python train.py --model="audio embedding model" --dataset="read English sentences (LibriTTS-R)" --train_examples=15625 --n_mels=40 --hop_length=160 --targets=["voice"] --embedding_dim=64 --arch="gmlp" --norm="rmsnorm" --drop_path=0.1 --layers=6 --am_softmax_margin=0.2 --optimizer="adamw" --eps=1e-10 --batch_size=256
Rows from block 3, named by matrix and row number. Each number is 500 + 50 x the weight over its row's rms, rounded and kept within 0 to 999. All counts start at 0. Numbers have three digits each. After the name is the row's rms in percent of the matrix's.
# v: gMLP up (gate half) (model.blocks.3.mixer.v.weight, 416x320), inputs 0-63
v.149 090:489456554490539424453538489534456543500517498488441497464547440446560570492549435388482545439522388487464543425543366505552509512388515533455401527539541576451489509543492577489511551509544588
v.150 096:504415433425440487512501509487505575416559392422484507549500507515502469482634456525533587470508508509502473633449481478536568524575489567528429517604493501472448532464526510628458491520527469
v.151 088:439472490456533424488451510501535499479550458491453603413466490457463479432566593516469528657481432489508514526521579454416526537562480551450425465511519598529382475462457475505519479560536569
v.152 100:521456433548530626498464528460586415465475536454393497513498459455479479559527432540469518532547406535547523560476471496561482447509593440520645415594524479555563463424492486489573521521505479
v.153 085:505505524552415535545467455465478528518547471554381466482531562539509507445571547520453569558491430477543582428494513503473526462481402491507516529569482552558560617512544619540549517442450512
v.154 100:527407451388481532494456550570559493551516441441535517532530472380631490512604544517500417557504438494477520492497510487461572454534467497506527529460486450521551539418387457486448531442512457
v.155 109:543575482511395503460544470533619435518426610420613560493547545568521532544584528377540482492491550528589573469554450506462529570432535480542512565470523559580498505533498565523464571527502529
v.156 109:503414534557455573505465473388483446527508453510430611470487518508479529485474454464471573511525469528524490584636494526581450537545493487479480632503420430565423553477534482517582505484568542
v.157 102:544475500469598492455504538544432458505446560508534494541489485559456494529404429537488461565478509503456452510496472474441406445594602472388575519423479553503413437554496412590500555539446523
v.158 108:458445390582542417494515575514492478443427508513481505486557576474462575467468494602511543528490495488523482541425451568341548500501461467610568362402473549536547463478513493585507507435581615
v.159 107:539538423506523445396451539412508434511406461459532512332538470527537489491505524520531546487438495453526529527430473499495520501486552506555548473530572492522552503501446444524504482519458534
v.160 104:425427515530477473467451549519464442554528535498527593481520514522542460412419539488517535435543414461598439510453515426413481508454524505541648386471505488572534542487465495605413481438529525
v.161 094:508588444565477546426568550636455497479461485453658486443535494491487438522518458534457525452457555484543466490509547530522473517499512522421422497460593529473516472470621492603495495473561488
v.162 112:496499448521465549479484501490533499568603562447499477593548398520538497431597473447511586504426544443493498422606570546566441600446548461476389463525394486512454533487557476534446551576422516
v.163 105:576516478516548457557532503573530473548488484536516560552492529542502432512470552569578504461533552466500491492394505519418522523549413458468444543461557550529628546476397600566443435526562494
v.164 085:479470440510471576499572473558545560487479545454573577535579446461505454519526453470567551471514528492486498568523488545523505537481514408572472454439536494431510436523509452509533556475485518
v.165 096:455495502510519500501449475456448500537475491457505465479487488500541549475473508510482481491533417475408452549415491502451463548516503450492544584457478481477487530463468421607488549464503521
v.166 119:547623564530416463536472482442501454449589383495509560497554522553504483492525527395583497525578526454484554502472602409508532555559410539494451489515512491539457505511484464527462481483577467
v.167 115:526443435537604531493563549470463487523500550436503489452452526538452544421527506469475492519471537593458455492507438514529349447428537580643496489457487506547427555513546548470581587490451496
v.168 088:608544483509450427503486461500536467485510442501529587502449512427537541554429441539376611534497541461448516488517431488430567488459575472518595485459447571460559541513442543615447550539525512
v.169 084:429525440523541461538475425590461431473483597445545428417552525506508452459585612508466489517490486545500522453463515523554413543502486491513526448489472466528369492543395528487455393463562470
v.170 114:568395530518435495516507498586565468500487471498459529541464521456554589568492465529468493504462479501589542528461460488507506485570490508537559559551596513533555530462492469508489507574584454
v.171 100:540464489448507483516481444491477519441552516453574491423451598437555545352449569607495512446548570471466504487435487510499416471418466510488509516479449516487470507565450575447547438356472466
v.172 105:571540504391510453466537490657425562527446506409567477542539548524501532448518521550554508443483492514498489521444551561497460520432457532555469536511531488549504425479417493548537493463511561
v.173 099:515486433483568500409518529521375540582525500510463465510578469497562548565463463541451532419455440494465538452516502530330498483557634553486486482439598578541525470513470479558509435385467548
v.174 097:361473476488489476489554462455561413511379487498498430519379487383489461485506512442550515505511407561474534548520489434468450512537572485469452441473525513477446445515552522491532527422526513
v.175 104:558552481445486439506585532494411519508476470384523528526466452530516434508416501435526546391576437407525470522491442452369470584441499516537508501411561577502596461506511510577437390497508494
v.176 104:558501518474512419506507437534440512433540544512536468442593477432454536453540617529592518442546485503520463432453517589437511492389493585574414454410505563518563489469532544469524489511620438
v.177 086:464543546464513557476534445514546487503441505562420530470462565518543501490439487494498551433458459337483546502497525520449423465527530522491490417512471579533471456457551519473477492542426361
v.178 086:422546575442453533487465468476542437561529468560597447524507426459498457447524499578552484547484425501586482509388526503530527537426508450464510558483504485515602498369430457592533464505427414
v.179 119:471531455512488535507490493477523439474556460459479473556492433524527460531573412454482519525513528513524506475536593460594472501470467443511412466547467588492451499444495466568460455575544448
v.180 100:616556511450469429468507546522581476525453588535592445497419474571507491510491443509563503540580591479539521459554487574428576487463513562554495526486561528496497546617498460509511511569478572
v.181 106:545535486520530428483405465562423569559365579493484470511495462552459541459536601598558537509464584440527442518470461569487448461498550521497484420553480468483496521451461535502458436561439539
v.182 092:550459528626474488447547513529506522476498481540434582493515402466507407553479509535417573470490576428479449505450433504413476545408517445581512466456560524533488399554444520565537482411516458
v.183 099:561567553469436517472492439509586543454561418534519497519543537524539590524537477516464567599480510463530515505428525512481601494532431504505528506475543496499430454533396480526528487513576546
v.184 120:510475490488572494617477450437480503444541500525438436529470487479484531538463500596457509539466543588572398540459408514524502463520437504444561517453515446529547523494356576462493481386490553
v.185 088:481507424555532392459438535651531486500460415454517517479542514451514485504518478549447469494480530533533436588457489504418546514488453445533544574453505616585417465541412447542445487471501559
v.186 118:523457471451595535574555572422570486498560598595431478407466524511518500533463531498455448492511470488623509547524466516482438442525563602479599579489578457491580516500471559368542582448551502
v.187 101:512470452465423409591538541476447482538466427466508426497499473503524481450427416528568540459478483442488491558459473546454487549436417533424505499453549460431525444477495500592532427414512403
v.188 103:510600557502444505549416460523558516514514504490572484482551523480508538553532513586504569397452510369485534573484505472461585488501503502486533443426537490485492475523543513529494367494480481
v.189 117:501575422424531554450596494444511529451504537571453479406512550466532473469472598550539586554526566452487556490524502518523437494432549627501475447474466419478407532444484555456554471520533456
v.190 094:535529537453514479482506502618553542614448455501502526487586480429563507526540510473552515538528521467544571457437526563517474577387588411578451543536458530527585463495515471395532474518553388
v.191 105:508587556486563443455491484586516459549509555463621559487611509601492515489516548484485557486524559513564506569420538509454540497587506550572552503486477579547435454502498576566551421522504532
v.192 095:456537425460498496512470482437487510465537471488474411411523556502501549499517577507510603525473544472433509484400493434572522486389553524560478548451420549505496527517450599501588522615615548
v.193 084:547508566455494524455525430501548485396487484534533527381460444548387536540634458469531433608475564470476440435488476498436434560511538423595465436554498559450433471521567500470595495450542507
v.194 092:499488507479572540554359584410495558483477435477393576393455489497440481476504490614508451498497570487617494520510493440502509509434492515486541497549510479528577512502415489522555503434462574
v.195 094:545502460435495469498530575566479607482433451519507473478439451507510608487491458431487523481509485561525452500427503553417588444600520436553484535441448562513493551484462493564487487447527505
v.196 079:583436489549411564560476504454484463501548589596543569543479545493554459411576494546508411540498449435561464516547493527457578483423460558493474483505450557518571560520463485481554447579500559
v.197 089:525439469545532379466540502473485504471498534431400530431560567467490499456496592453534465433577496485526489527516506437439471421531432455634546455410496518508466546467396463564496584554517502
v.198 117:494447533423544596494510548456540553517462577521519420502458571527462530478451562491425511545468469566514508520479410518501384469497549619636538566442603452445489525522481531438500537501490524
v.199 090:528418510497443453529510461516555496553487474459556486447529505530549500522514530490484525414418472555502501568527587590577423452528443512572508509560489432477495565467433563492503519549450546
v.200 111:593450551528531520574608499613553418471558431558510530547500609541487480505517468611498463523432498458505441586381432497456506501547457452522512597418492533513518506442445459500375477452488472
v.201 098:540530491477461534440566513530597397530525383453461516599490496441623478511553485613490495481502500490507559572509576507484540450520448496510465500523557532475550482492423484576481494543550464
v.202 087:538574484481516553404512476492512459522541525427449522495675426476575518515476518444634508514510570546548457523471510525488478570497426574518469548471503499573510518515493539465515506579514527
v.203 096:582466451512517458528538558488556408434456483428555536504523580573520470490477565514472573539443450472519540446425553601492508518606501551574478534429534577472568516506469391501556499480508570
v.204 102:510497509451600489506577566446417536441568500562549530460498569417528408538518500522476450492538458454531505611420465496384545495416520554546491527462566557580532477461421528541509459468522488
v.205 108:568463479542547427567536517584523464483597501423543436537479583475481579564502527526507548576491411426557463493440497534396450436580568477566520489496529591511471474455516412544442543432550511
v.206 086:494509433505437475390523432519541432426546512502507533606505536450569531609464457487544534478510457369538533511384525533580563460463518461478563507548642553551563574446404395533454480443528484
v.207 097:526602491519487453544588491646431408490414484485542467478529526472512521595477475481541508438593517468568484506459490597417436498489538553541401509460507513497495478542524468577484397472502566
v.208 095:448556478546543562418520488409457475534433513517521473514533515520511475505531556366567514504440541571523625469550575455396515555529516462517492406522520569577456458544428478554512487544420508
v.209 103:453478517502481507547444524535480460462539574523430510511476457492467476500450576451459403485436465531567440424464509499492438447567522540422508527575456510421568452502551434508522579588469528
v.210 101:505588439469523488461466486563510487529419448514500446541480482486537523477564481449610538511486503465522486429496541497455506532479535424477400413519520545442367567485566419556441586470541558
v.211 083:522465548475494550439593521491414393483518544470507526528507466494521475483643465452576415439495588509429550490577539508498511484369431346427389590408562574436536527441551478481446508485516500
v.212 107:527411488521428503502463537506587456475499473432501519503574537525506505497569522446493557504434494375551463526432538477428592518518426490480534481484504570557441500458541447483534594444582397
v.213 093:631528459457440590486457541555516577520389509487491530445529548518550509554562469554573473488553534483447486582405499424530517482570523578505536455426522519519499590508461486586434576484528507
v.214 108:488463442462472419410547436645557530589475568474624485582573532482552440464605544473585530506560505565496470558410425508375468549477502472544521549524568486486461472438490481499553493465505543
v.215 103:420531476624476484476499531513479411501504417465447431459438497506443504557540461467551531445426519459481493575547520443431472563465488560521384515503513523531533489511492563576430453431445498
v.216 095:488497506523538452534563540542565497435504459452498531466445466506530523480490557507531617549471534486436459627369552448408548483556476471457508527502474519492413518516392500548585507484436507
v.217 125:551563462563480458510466499427505524454456509515559537498518526542485566498449555509503554540516577588438539508496540510559575514413494434479493493474522465533484544506354547583445452452514424
v.218 107:450563467465504502534472523475534471513434567418392509424507496513494541579504467452589499534437628473538497510419507479471460492496469440496560491454432454569498459489458537452544404493467485
v.219 091:471587585527565488511450438446630521511466485497498528553514555484398468540550553505614558451532511482465565558416471507517487562409479396531537463394408564484545474559578424576457461424507372
v.220 101:599547436403492431393575486611477466542470509539626537483533479502560535415575453514552496488518521461495521442435439506396454562402484423607494524357543482558543420435511511577522516552475461
v.221 099:590488658454479569500486517519508489374515519505617673543521566504600516482481468537528456468578493404562509583553521604484567515451485434549542581444548498485450530509468432455496530411533461
v.222 105:448546523523510434569506491611504449525521392465464496392464512527535463592536469472437515452474411448494456512468460458515464494541447567470548483537531533589452512507451468504452507446524488
v.223 108:545545522520502462467596497585432483572419575452499462542491448455564521437554478473566542495551532435580523418477491496503475531426493471479537543529506451492612469472481458563448454592426496
v.224 114:460490455559495395545515506593466528508481495544533431545582494558476512508532487594515484451492503496521551567462570593484436511482485432596529469429536497537526582531486526536519449495450470
v.225 095:443465552445498535588551552466532502432554372415490522421402569459522467496469442551490484453530472406525428578533443609521528462510606502445552533503461518603580519551378572456595486557426409
v.226 101:591507533424460438572455497494518451440543474489433507467498581480547503510517506430616513537469516493496466526489548444420476477490489423574518507641533556535398505404568459551459480488565475
v.227 110:532512472562527514491567503496562469551478424563429486512480495485496517527576535568505461438438482526557514524456463490540545425533528520467552437523547530478523509502450442446556532454429478
v.228 084:591518572438532400537542493483432504458437511439554495519515599541503536399516567492555525536552500400554514528536426481459467568527581481554463473478452510476501504358451517543454458549501494
v.229 112:523499522363539518486489500503502503464484502471448511460436511583482534495549539450474561518502530575447459548516492498565399415505581554556550573500562427535473487505503581495522507466554413
v.230 096:502616519504530538480486453499575425540479447472539558446516607546464421509557509505534526492482504470455488593474573456453483533477489469546497498555500586578471485539519525591461521388491456
v.231 092:488483482383471524547507576542524460472474434445507498340485492497500523458501521488521490516522488573577445535499463515462475474529612480494534407434414430456434478566462547528613509428510514
v.232 116:456578452509501469539462462507543464517550534440529551389523554565519486590477598372485510399487404460449472583471558462414461503457459481583504452482470501530412423548502477514557490460526448
v.233 083:494559589363461477412403522451495499459506477468483580526562546528423485425476544566481435525510525470448541502395534509569526478418529583450511490436502501473508455553533519571417520461589527
v.234 085:460524563381442500444607534596477497389455485484545452458536488527505512456541573451471564583447481421482434561446499516471552524551621496438446406468465488521421444581422628488507530500519469
v.235 110:464505514590466503514421516477442481470540586503530464487557435542423514435434584533496374506483459525502393492467544504516468499544483492470464550533450413465474524485573499537472534537468586
v.236 088:567447502498496502534575522490505435493456471534446493495448517489491574462556487530485525485379584482516453470459481567451558499445543446423633582536479564526544480508479501523488522440540529
v.237 086:564538447554450511521467545417463516510533530542598435466516595511522583465473574567414563537480582534452451517501464522502445484456475435466541454557595385547525562519485533455597424423540525
v.238 106:538535518461529453462542550664541545502473594400537576596540490523540512487517519406593568381530539532508489522478488495455501580452504450570486461512533505520460446605503470469506534503403489
v.239 099:547574514407538417531413531576498487587528408396445556532495575502542492523624481532453517480453484458515514527426535484370510561453482452514559473507536517581535445438391526584547418581503502
v.240 081:530373496552377539516542549462522472442596506564443435532542575505582466456542492496545555497525459497511444508567491484440500530562469419466489545527456499482520338529460475496528519546555552
v.241 123:488510543460454525511534595512469518542551420504646531523475498444478507479500611550450592442526405439512499652412452467460510433506505459540614545437595440534593547483473617506576511520441535
v.242 091:504476421529525550448548494404475427526518408446527558479458514410531533582479458420433495420377432505514485541527458439471569458445479453514464454562500550518489542507426508534484539465517422
v.243 093:512512479463563435519644463515528470403474529489468524495497490500596490490472500465458522517480431503529471512435491508491577573532396431471519498447528461583416543528437504523479509496554551
v.244 099:585546435517548488548513490531419459626417546375518532535618418479501416550566552489553538503564582440534491590488438448398493549491536508558470452480517522582534468519464522479495566441515521
v.245 083:470548480479495581557535420460519506570566489416511482514503471452515449547546386464566493586511493549501525593616496534530595496496475430512507541515523527530550498394509362499427485527532501
v.246 088:480504462491477525438571465350556619527528474492516477482424529498524506616456542428445563537428441556446505625456514588583470381399553560448528561504522545517441510507530519540556505522432499
v.247 098:369575482638531530521441447506554524488509532447453529508504399482436469473534420462544448488605449542498472426597481483517506515534506507462445549496512439510448489429551482480463426495532459
v.248 094:556510577537517431508525596452540461506485544509554500506367445436659540459531429529522599496495485519534572572551440459464493492472476499541398607418459468608540502475488466555496463470596529
v.249 094:543549550427446518439476452532521512487518496430524555546520453476585446507469519547392542476472405497461471526470491548443644526510420514498521527495518519561548472471506409510500480454547516
v.250 091:486475415536518542416459580383509483508423542509528533424390503519487458497431424506464502525449405568464450497454449554503425468565571495536499545591453540590467604545556525426637478492527547
v.251 100:470581465473550523420501496478523457483510506535456542451578566483476387562514507513515539483471388448478529513425514423485452440604496520516533428510546555506557468525434454490360541482528449
v.252 107:461498462554546558519483506521477472509442496450470415430548538493533486544521569539580512394470431567445488571539467436456490565498446511439420561533520521559486372546525535511495456511531354
v.253 094:528456479542494495500526453474568515506572468400420563501552520547471511428506481508471494462519505456408515458447587557469524458509433452493534427532540464482539472430441425505431502527559508
v.254 098:581561511526434517456460528477590488498548404476472606392538505561523490633512547424504565432504491576571507521413551522583485516507488491455577386573559612533474469501482505572620478569533474
v.255 093:475512532453488485420548464578532413486555462542408536487520516435514538534485503480443519459460501398470505538460432517505554520523508494491579461583644570475537510493462471509515555437530475
v.256 107:519530527461475413499481352490471510506476471466539569469596571510471474440586569501509540619597514517440507452413609543410475490514462498513588451432509441472520478484503452548460568496397515
v.257 107:510562479549465578400506456548586515506541478552561563514599554426566561519513501503566525446523457514492488434506438478468548497429502454468456562478497457550512582475491552438476428400573506
v.258 104:460578460532523489458557584481439533514499561545485537502464492521471511495431610402465463418424464567474412562473409554436481449488545498562545506438513505602486590557501489506534536505470526
v.259 091:507471426514455522530526500472469394500444494483441447374446504404567508603548498504572505439490478434492496482498592486597406551489497527558377416497481553505559424510406476564458402504497430
v.260 096:615500543372546442435570477600404557574504462425472565483499510500562528516614531489489690477493528423515603509510467532465452531486511503607570569549466426509474505550541534502486600476512467
v.261 089:505499524361431578410571445477560477428582496494549596505502487529464547529521553488540549467463569594521467560490514476467404506494433541499482448535471581535482458542520463507442578554430506
v.262 092:522603497504532558518524502541458501446451496481537473506485473493475403541520470503624543432490606484524485471505515500574571535469412400499549431459458532515460473448500425491448442466505461
v.263 107:558518490444440469444498476533508532524492505510527497524469510532492520564527515535593526519451587431636576523427490556448462526443490493544410528501544514503481466604492559498516519544511499
v.264 100:573606418365513505424537435544467526561470462595509539508626529472506572442519569467553536522523584471483438495446502472445451533481477585442496473407550511491526459484484527476540491430488401
v.265 103:505512521499420559527599490570524543509467473473563548517420531500550495554539468464459534511438485425494474502414469476522498444434460530487415490556596586501527510531489513511450431480393546
v.266 117:517503567518477495587582466489557500434518453549560476487479563443567473680415435556472490588447433466528497539503459522532559565496545467455519523448606445531554482471428398465523539451398568
v.267 097:500525522477481472504499524578496475556418449574558518457497482535555551467507490488529446478555535513534486551484479470427497414488473467566475607431471556488557508518476520543472473445499549
v.268 101:493587427450462524581555445428561511467451517536518448539434545511500459474490522496551490494508525498502533534419490392358603491500490467446503516442549444519543459535384521521479508475445520
v.269 090:468477540453504510531412509557485414556529466455527504421508524650616509465579527449473519485456477462503533441443470470468421479450482442487518497442473513469416431508396499554481472531580435
v.270 095:459514491481522496516430462421563468528415535416485540501546612560494413574498474478538529486426464398466537565518464472504453445521492492411477447411465537523384406488482447539379511454541447
v.271 103:511610523472521574534638467547560465617504507412520580444524566541552542513552516518489553454455436423446503406411544449412489456446467525471493405485575493493552547552473578483525589536515513
v.272 105:545467502471456518421530430576458527544503549450547474508467533488547475487599480394588537498590563440555504462558515438584533574514482552501499507498371536499394558421444494550490578503573444
v.273 099:572546451504495498534536465509485534517495449532470444521491458472576514538457548519564546456415496482568465549500460526440537468533519436497464430416506482476489504523470570531479479508490551
v.274 096:542480534455496558517516503531605482480568477503527539480470529515508476591414463486439491422422446410535660542460452598458593548512528521522516525423575519525510542435452559501450445492555473
v.275 114:520557467393511387452583469613469551517461557467538537518491427510542484467569582439581475514485484438519485505397531500379529511462561585556480498485500450522535479525451548584557502524473578
v.276 115:547489571423456554500624470526513530450531446431554454445508480433584499534546441449483560536483469390598640460548417514559525435438548344451454511549580467531506528455555456433527416475538501
v.277 091:406476473480454539519585438471444432575491523504456560574533530529494518567481469550547565474455547550520580561500451473486448511516532456534500414565449477596493449501514466531464527464448484
v.278 100:495471492534486465535463465475512415449488475518472558448542545571516547483489505444442512503447483495524495507457694427571478549440417470515555463548478481525519393485437533593454428460546442
v.279 088:502580451520523513457565462591554463588559484406474407507572473503548518516530463469472502499487424421462508444491512466522479553465459623472416484687470521463451465405534572390414501518508458
v.280 091:497566500437559400582521436560511538583542507457467493499499682538513521480408507566488513504520539472496568606475477497525483446573465491541546479523458561466565387453542435508391486527530505
v.281 112:492493463580488497490581531470420469423502452478511511429462484429568513393453503473488492454438547473456502526449439496459508503498445437519587485399382466515520518529354561443562458457549519
v.282 095:548567491493519511448493518505483429491466482468504464547545499396488450625543515472482568468495475460493522436501406384535608537450483481532462474464559536575463538469425452455491498501517529
v.283 096:524581525551489531453409510483500449462529540522476408449527642532510458464561438509574486490434488372532462555542510526416464509607506499461555533505522522605525492433478427639379517525470463
v.284 095:501513540545481440456475451444474516506520462509570378544513453517497543527559380430616475544552590451538567469552537478521554528372525452528467583477473489362435430509519440472385487516484480
v.285 100:570496538521450465380571471418530517481510593523573560565587538553513548550606478492534472469475513497493465556473468466406492456532520497555579522493546534457515502572545554491440399518473527
v.286 090:588577437436522446539542496575557460455520471358493442426469584378515565494459484467462602486483494474385602483509504422495463514475550534439546489506467486523463650382504460574482505547431561
v.287 088:613440565555510460518498500443456448536500491511505414512540517560408488545461503472489470509496506494514478594458431476455472508515434487526551456534456423425522399434480469483562386441497471
v.288 102:504361539463583509472447580383416491547491536511506442478527512566478474412535547494496420479482594510465511532518573562590412493433550627535561540502519574462444460488521521448564463334403548
v.289 092:558468567559475503507526541515527490450438568453545415514477483514473497574558528497465497487478451410509520477517487491514461421472464570484488578472461439499468411575404560588530390514490391
v.290 104:585536477488449509555550538512584442518512436442459473486448503428509549514485589418524484429453390401541406599482490522433493481493550585520532535456546502565480504498448521532520504595525597
v.291 093:558456446485444496513590557525477419591377425520488592492564558463560471464556495457517627459487511515467563529561443476399534572436524433549519566500546595519586535521524524506531467553555494
v.292 085:512552476495411530443504492528495579451462459489458504439474558552396508509542495448478495499551510549499455571435500419494472535523454404601517551487442492567436407514437432446497460517526525
v.293 109:532507480558440466496484529623531493582535492437476545491530519563597497559502523542499472514466504494558496574434613486408543470519468494510570559573542495505454511454437533523464533519559484
v.294 109:533492461466489493500563489481525517412395465524451503353497504505581488459497470455478557524431516449509494601560526520469513496541439466528524458456496483501572570486410485492480525433553489
v.295 104:560509546512506513458455532441549455441519485478516511473560577537502435403497507514480582522508408463533389520426514537469447420576512499531496584533430500607546507419448462600464541496531551
v.296 095:496470433511550548508504462535460532524534493374527555476463560438586495656532405460516568577452410398496489540511389534508559456476497515420445499516541497555532379426498520440536485486420506
v.297 120:532561545486392535502606468482477563533557443551483523507459452384554518540512419511507444492541463542523620479552460458445593589427461465498424515522566522538520420454487454437436471405501569
v.298 096:456533585537522486497500519530670541533408499516504395524468524555485525537497485454492453522505482485531546594461534482521513520607516526535621555538557531550475537443513452488485534497484524
v.299 088:502552546444490494553535534516506530430632537427459522527444517605563479549658513461480454449543423452561443491456464467496577551528501450585533523510503466548505459543482471471533431516502581
v.300 093:454462427457457455482560475540503460568518527463471435459509521375545563519457464443446531459464491413476499551436439582428456481449559478436424500489520568494535519442467541546513493471501519
v.301 098:508471524561497398419497510540604557548587540460481536572524544439592528612543462554421526487454400483463468482416434503467518451552564487543528508437545585580517432520468465622468497441510566
v.352 092:411528469495453529510543472513487507474446513505490480485435378457437507563489486489526424517491551459454480454490481422535517458548583460546513524496513504513526379499537497464429487481504459
v.353 086:477433583425481536538475587567404507508429414459477566481495405464480515582599567496440480493487527436523503535438538566456391542487563489486524563550475480509505382457436512378506446529501519
v.354 098:507463529551496518510412480583601482563498459526468542545498449495506575506559427445552510556376501476509521454424554454537531507563505565491494518615540538519440386503576456516574463520450433
v.355 115:513544520442476447430421486481500541542562409459429537438551561537613545439500519458456485540531552450464472553410510425425574564520466515466564522502498484485539474465480404563478582479571580
v.356 098:552561531458497434446440516633438514504490557432507485456542530542508508537523515483630522438552510442529501514485525526477508533452538479502521501443513545488461483578510445513425510609607552
v.357 106:539518546432441494492443542505442508562465565401532461551566551564530506474577575473585472532532571511604598592571491582535488526551559532528467551538528495513551478516445552539456501570491527
v.358 102:529487500474458579525576557482480546457518520569509463490489484529508577485540530568563573499556511494502512532479498472498407560484521625507422509461526450480543532482487627436487539464524450
v.359 095:457485459472399424499608439539543512478478527468565481476537472420498576387567549560515521511496495531513427435418506577543436542488523487518561545494498446552582425484513553385488573444512473
v.360 099:481490494541490506436542453554626420488526478415437499449473565439530514553548481510554618459410490370484499480450462585422542475453462489491538443496580506558495491504503532459480564491476495
v.361 091:505445524405460380586428438580453488491584487483452600468569509469535553463560527444556488537566530526465493539441498445487417468479474610584508489483538441449536496545416460458448570567438475
v.362 087:566556489504416460453552409435428387391500578511440539502577524554560473510455480515583588456471433469446538641459416458512548568468514493441488484454447466543575453462503482532593446505524473
v.363 106:557477582483551415508469573574571474574547480475572536487461616461588521614426546559437499446521422456583516499449425550421474472528506502577595518509487561471552564448483500529418525484478522
v.364 101:542584437467514435533547506436419516577383498511440537458514503519485496451433535478474497486453492501486442557363513466525506405531528500633472469457556574554491523501469490536459434508564504
v.365 103:550475555582534475551484503528498461418505482515492549516583463452495510603563427449501468512470546466492547386598493498560479543447484418457447454547398578480411555523534471525493392501452526
v.366 122:515533482455478490505442473535553454554564373448518552611467509512545659466418461521436550528558421505486570454480489459499603572508452488457491513539445523509512583533489476638504539520544507
v.367 097:543454528545508427491474583435535416467554511456537458586515476498404558483516448560556557516433516374461455490480365462467454479490488468477483501550541457446456369511504495539531500533525502
v.368 109:483452501474512480530569587464485537420535416453492553410563515508563488488439549539521514370516527451483452530564427572401478509578491480497554466446494541557549531479465530576486527463552525
v.369 090:501555503474522507423572591611531504468464417474517557513510557566573479500503504494458429454443526429486515536453501474535405523497546556553542527567518502496511499518479509585416483492518511
v.370 097:477488570498447489533430539596427486372509458530558468525505547580592446489494539512502545501542459471530515458523542467517575600498421449541452447462496475533477498442432556604559486459536422
v.371 090:589527473469379477454441455580441518495511424509593592502454540435591581510571485571524447462563515403568549473467444443557527516463515495470542519447589521534533534458511455531491444532471507
v.372 093:516511535514356467440514527525520558476504536429581466562524496481486572480473519536472577436525504454413496515411479513539565525461535566510545459626466549425542492383422440416525565483519414
v.373 087:498545375524450527485525541468563633505488532527482535484480550495460571460522495501534470559491467499489423637441564569552557506522597545490448407604432521543479576442472404534581538528471458
v.374 088:490559492430489503564519473529487467577525523479491527498529557477554451457513385620546509514512434471565506400450549461498538491588554488473557441481579514392456587471548406459563445480433487
v.375 110:538502496504396484474473479545519479541460419469524531483466460411606550535584499521506510510487362423474468542499491471514509464483493518516543559485541480531509534522422499492436463487595531
v.376 105:503498533486549439528462522452476448444477492546468484449470532519532496467482490628581484597488539466511539560406542455394558567557445482382519472387495520514516439483508501540425414498503538
v.377 088:587476451493518504531524511450533444515475445479460501545521479474568509506507464573594458419444453435578436493444531491436557472469524498542511521418467533496466488513497457592420495425517591
v.378 102:561538470465518528524477530462535509530486460505446433546520531519540519553517530503607568480461551462555492634483552505424543474555435413513530500444562498578631433494491467583479453460483508
v.379 095:511419531507482627473591501501540428500460563493511542455511621581505451491525568464603440510445504447510507511450551477458474521571482529486470503550488585547509452377438448472485505534469402
v.380 111:490439541475553491487553493543518537483530488550514531494526498387595548553447506563496495480442464434512481552423430485420496430564541596459528423494570534581522528447472419553423496454518530
v.381 094:496413468484485505462521589542474450545453412441567514448497391485513495539529487507416437456532510421338589528509445509499514514461491534572524535524472517450483488477479438517561520446533491
v.382 093:476457552459512537509470496426514544464488506477499509463523511468467573506514469440517543546539533545338482504540464604494562572528490522424475449538577446510526576519469511483457527469548490
v.383 088:599485516430432465494432531516525424520468488496573430547551433414628524641529521473490463489463420470428456560471491465457447465506473521491575510497561497482526482546477473499467495405532474
v.384 089:473509478530411504479487477454409515500582540469469553555480477607476479375429579414553426521415517469520455471400496493500460464471488463497596545501531553489514514506493438555452413499535451
v.385 105:523539545513538421526444585499460457497558481503533596473490526534407507412449527487516413548469445509531454443461553596524474515460469536525512604524401475493566511477574511529503555531508534
v.386 103:489510492443474464508470502568521470513463436543489435459496597552522508560553516463512612455409541432508525526393475527523532510585525507501555471462509598577461438373458504524451498463517492
v.387 093:500538418499508512445590421601532435526443425570504543523598458475525504524605546476430619460532541551463470565450478475477496500389486507549565407492494524537570419502482587471605586480467509
v.388 099:479473505478544431446501475498449465515419474481399557499512561456550573518500463598479526427383530423453363538442425552452386480512583533497562479412590516536514551537547513562423505494559580
v.389 088:497464577479490603452477487485545528517548436446513578480593580580504393459497503540442615476556468397531454574502547503447582492556460544540530425524502533531476433456485472538545533539506535
v.390 097:517508498476490510521457486533568454499613531454473450449478607543507538543506500443437456482524540481478440520421516497434415538575432529482532486527413513533573518501449547578493545435462502
v.391 098:506494449532506537455548482458523487425480485540526484523554485523489531615545394491554529515488501497471521461630449447594523519417450458554502478557546518522515552464561462502411516445470545
v.392 096:583531456535435488541589527567485557511543498544559521622613531491561469561594513560550499466565535475584480459441468519453486527454410516511521544535563493467532521504530527463488480548576564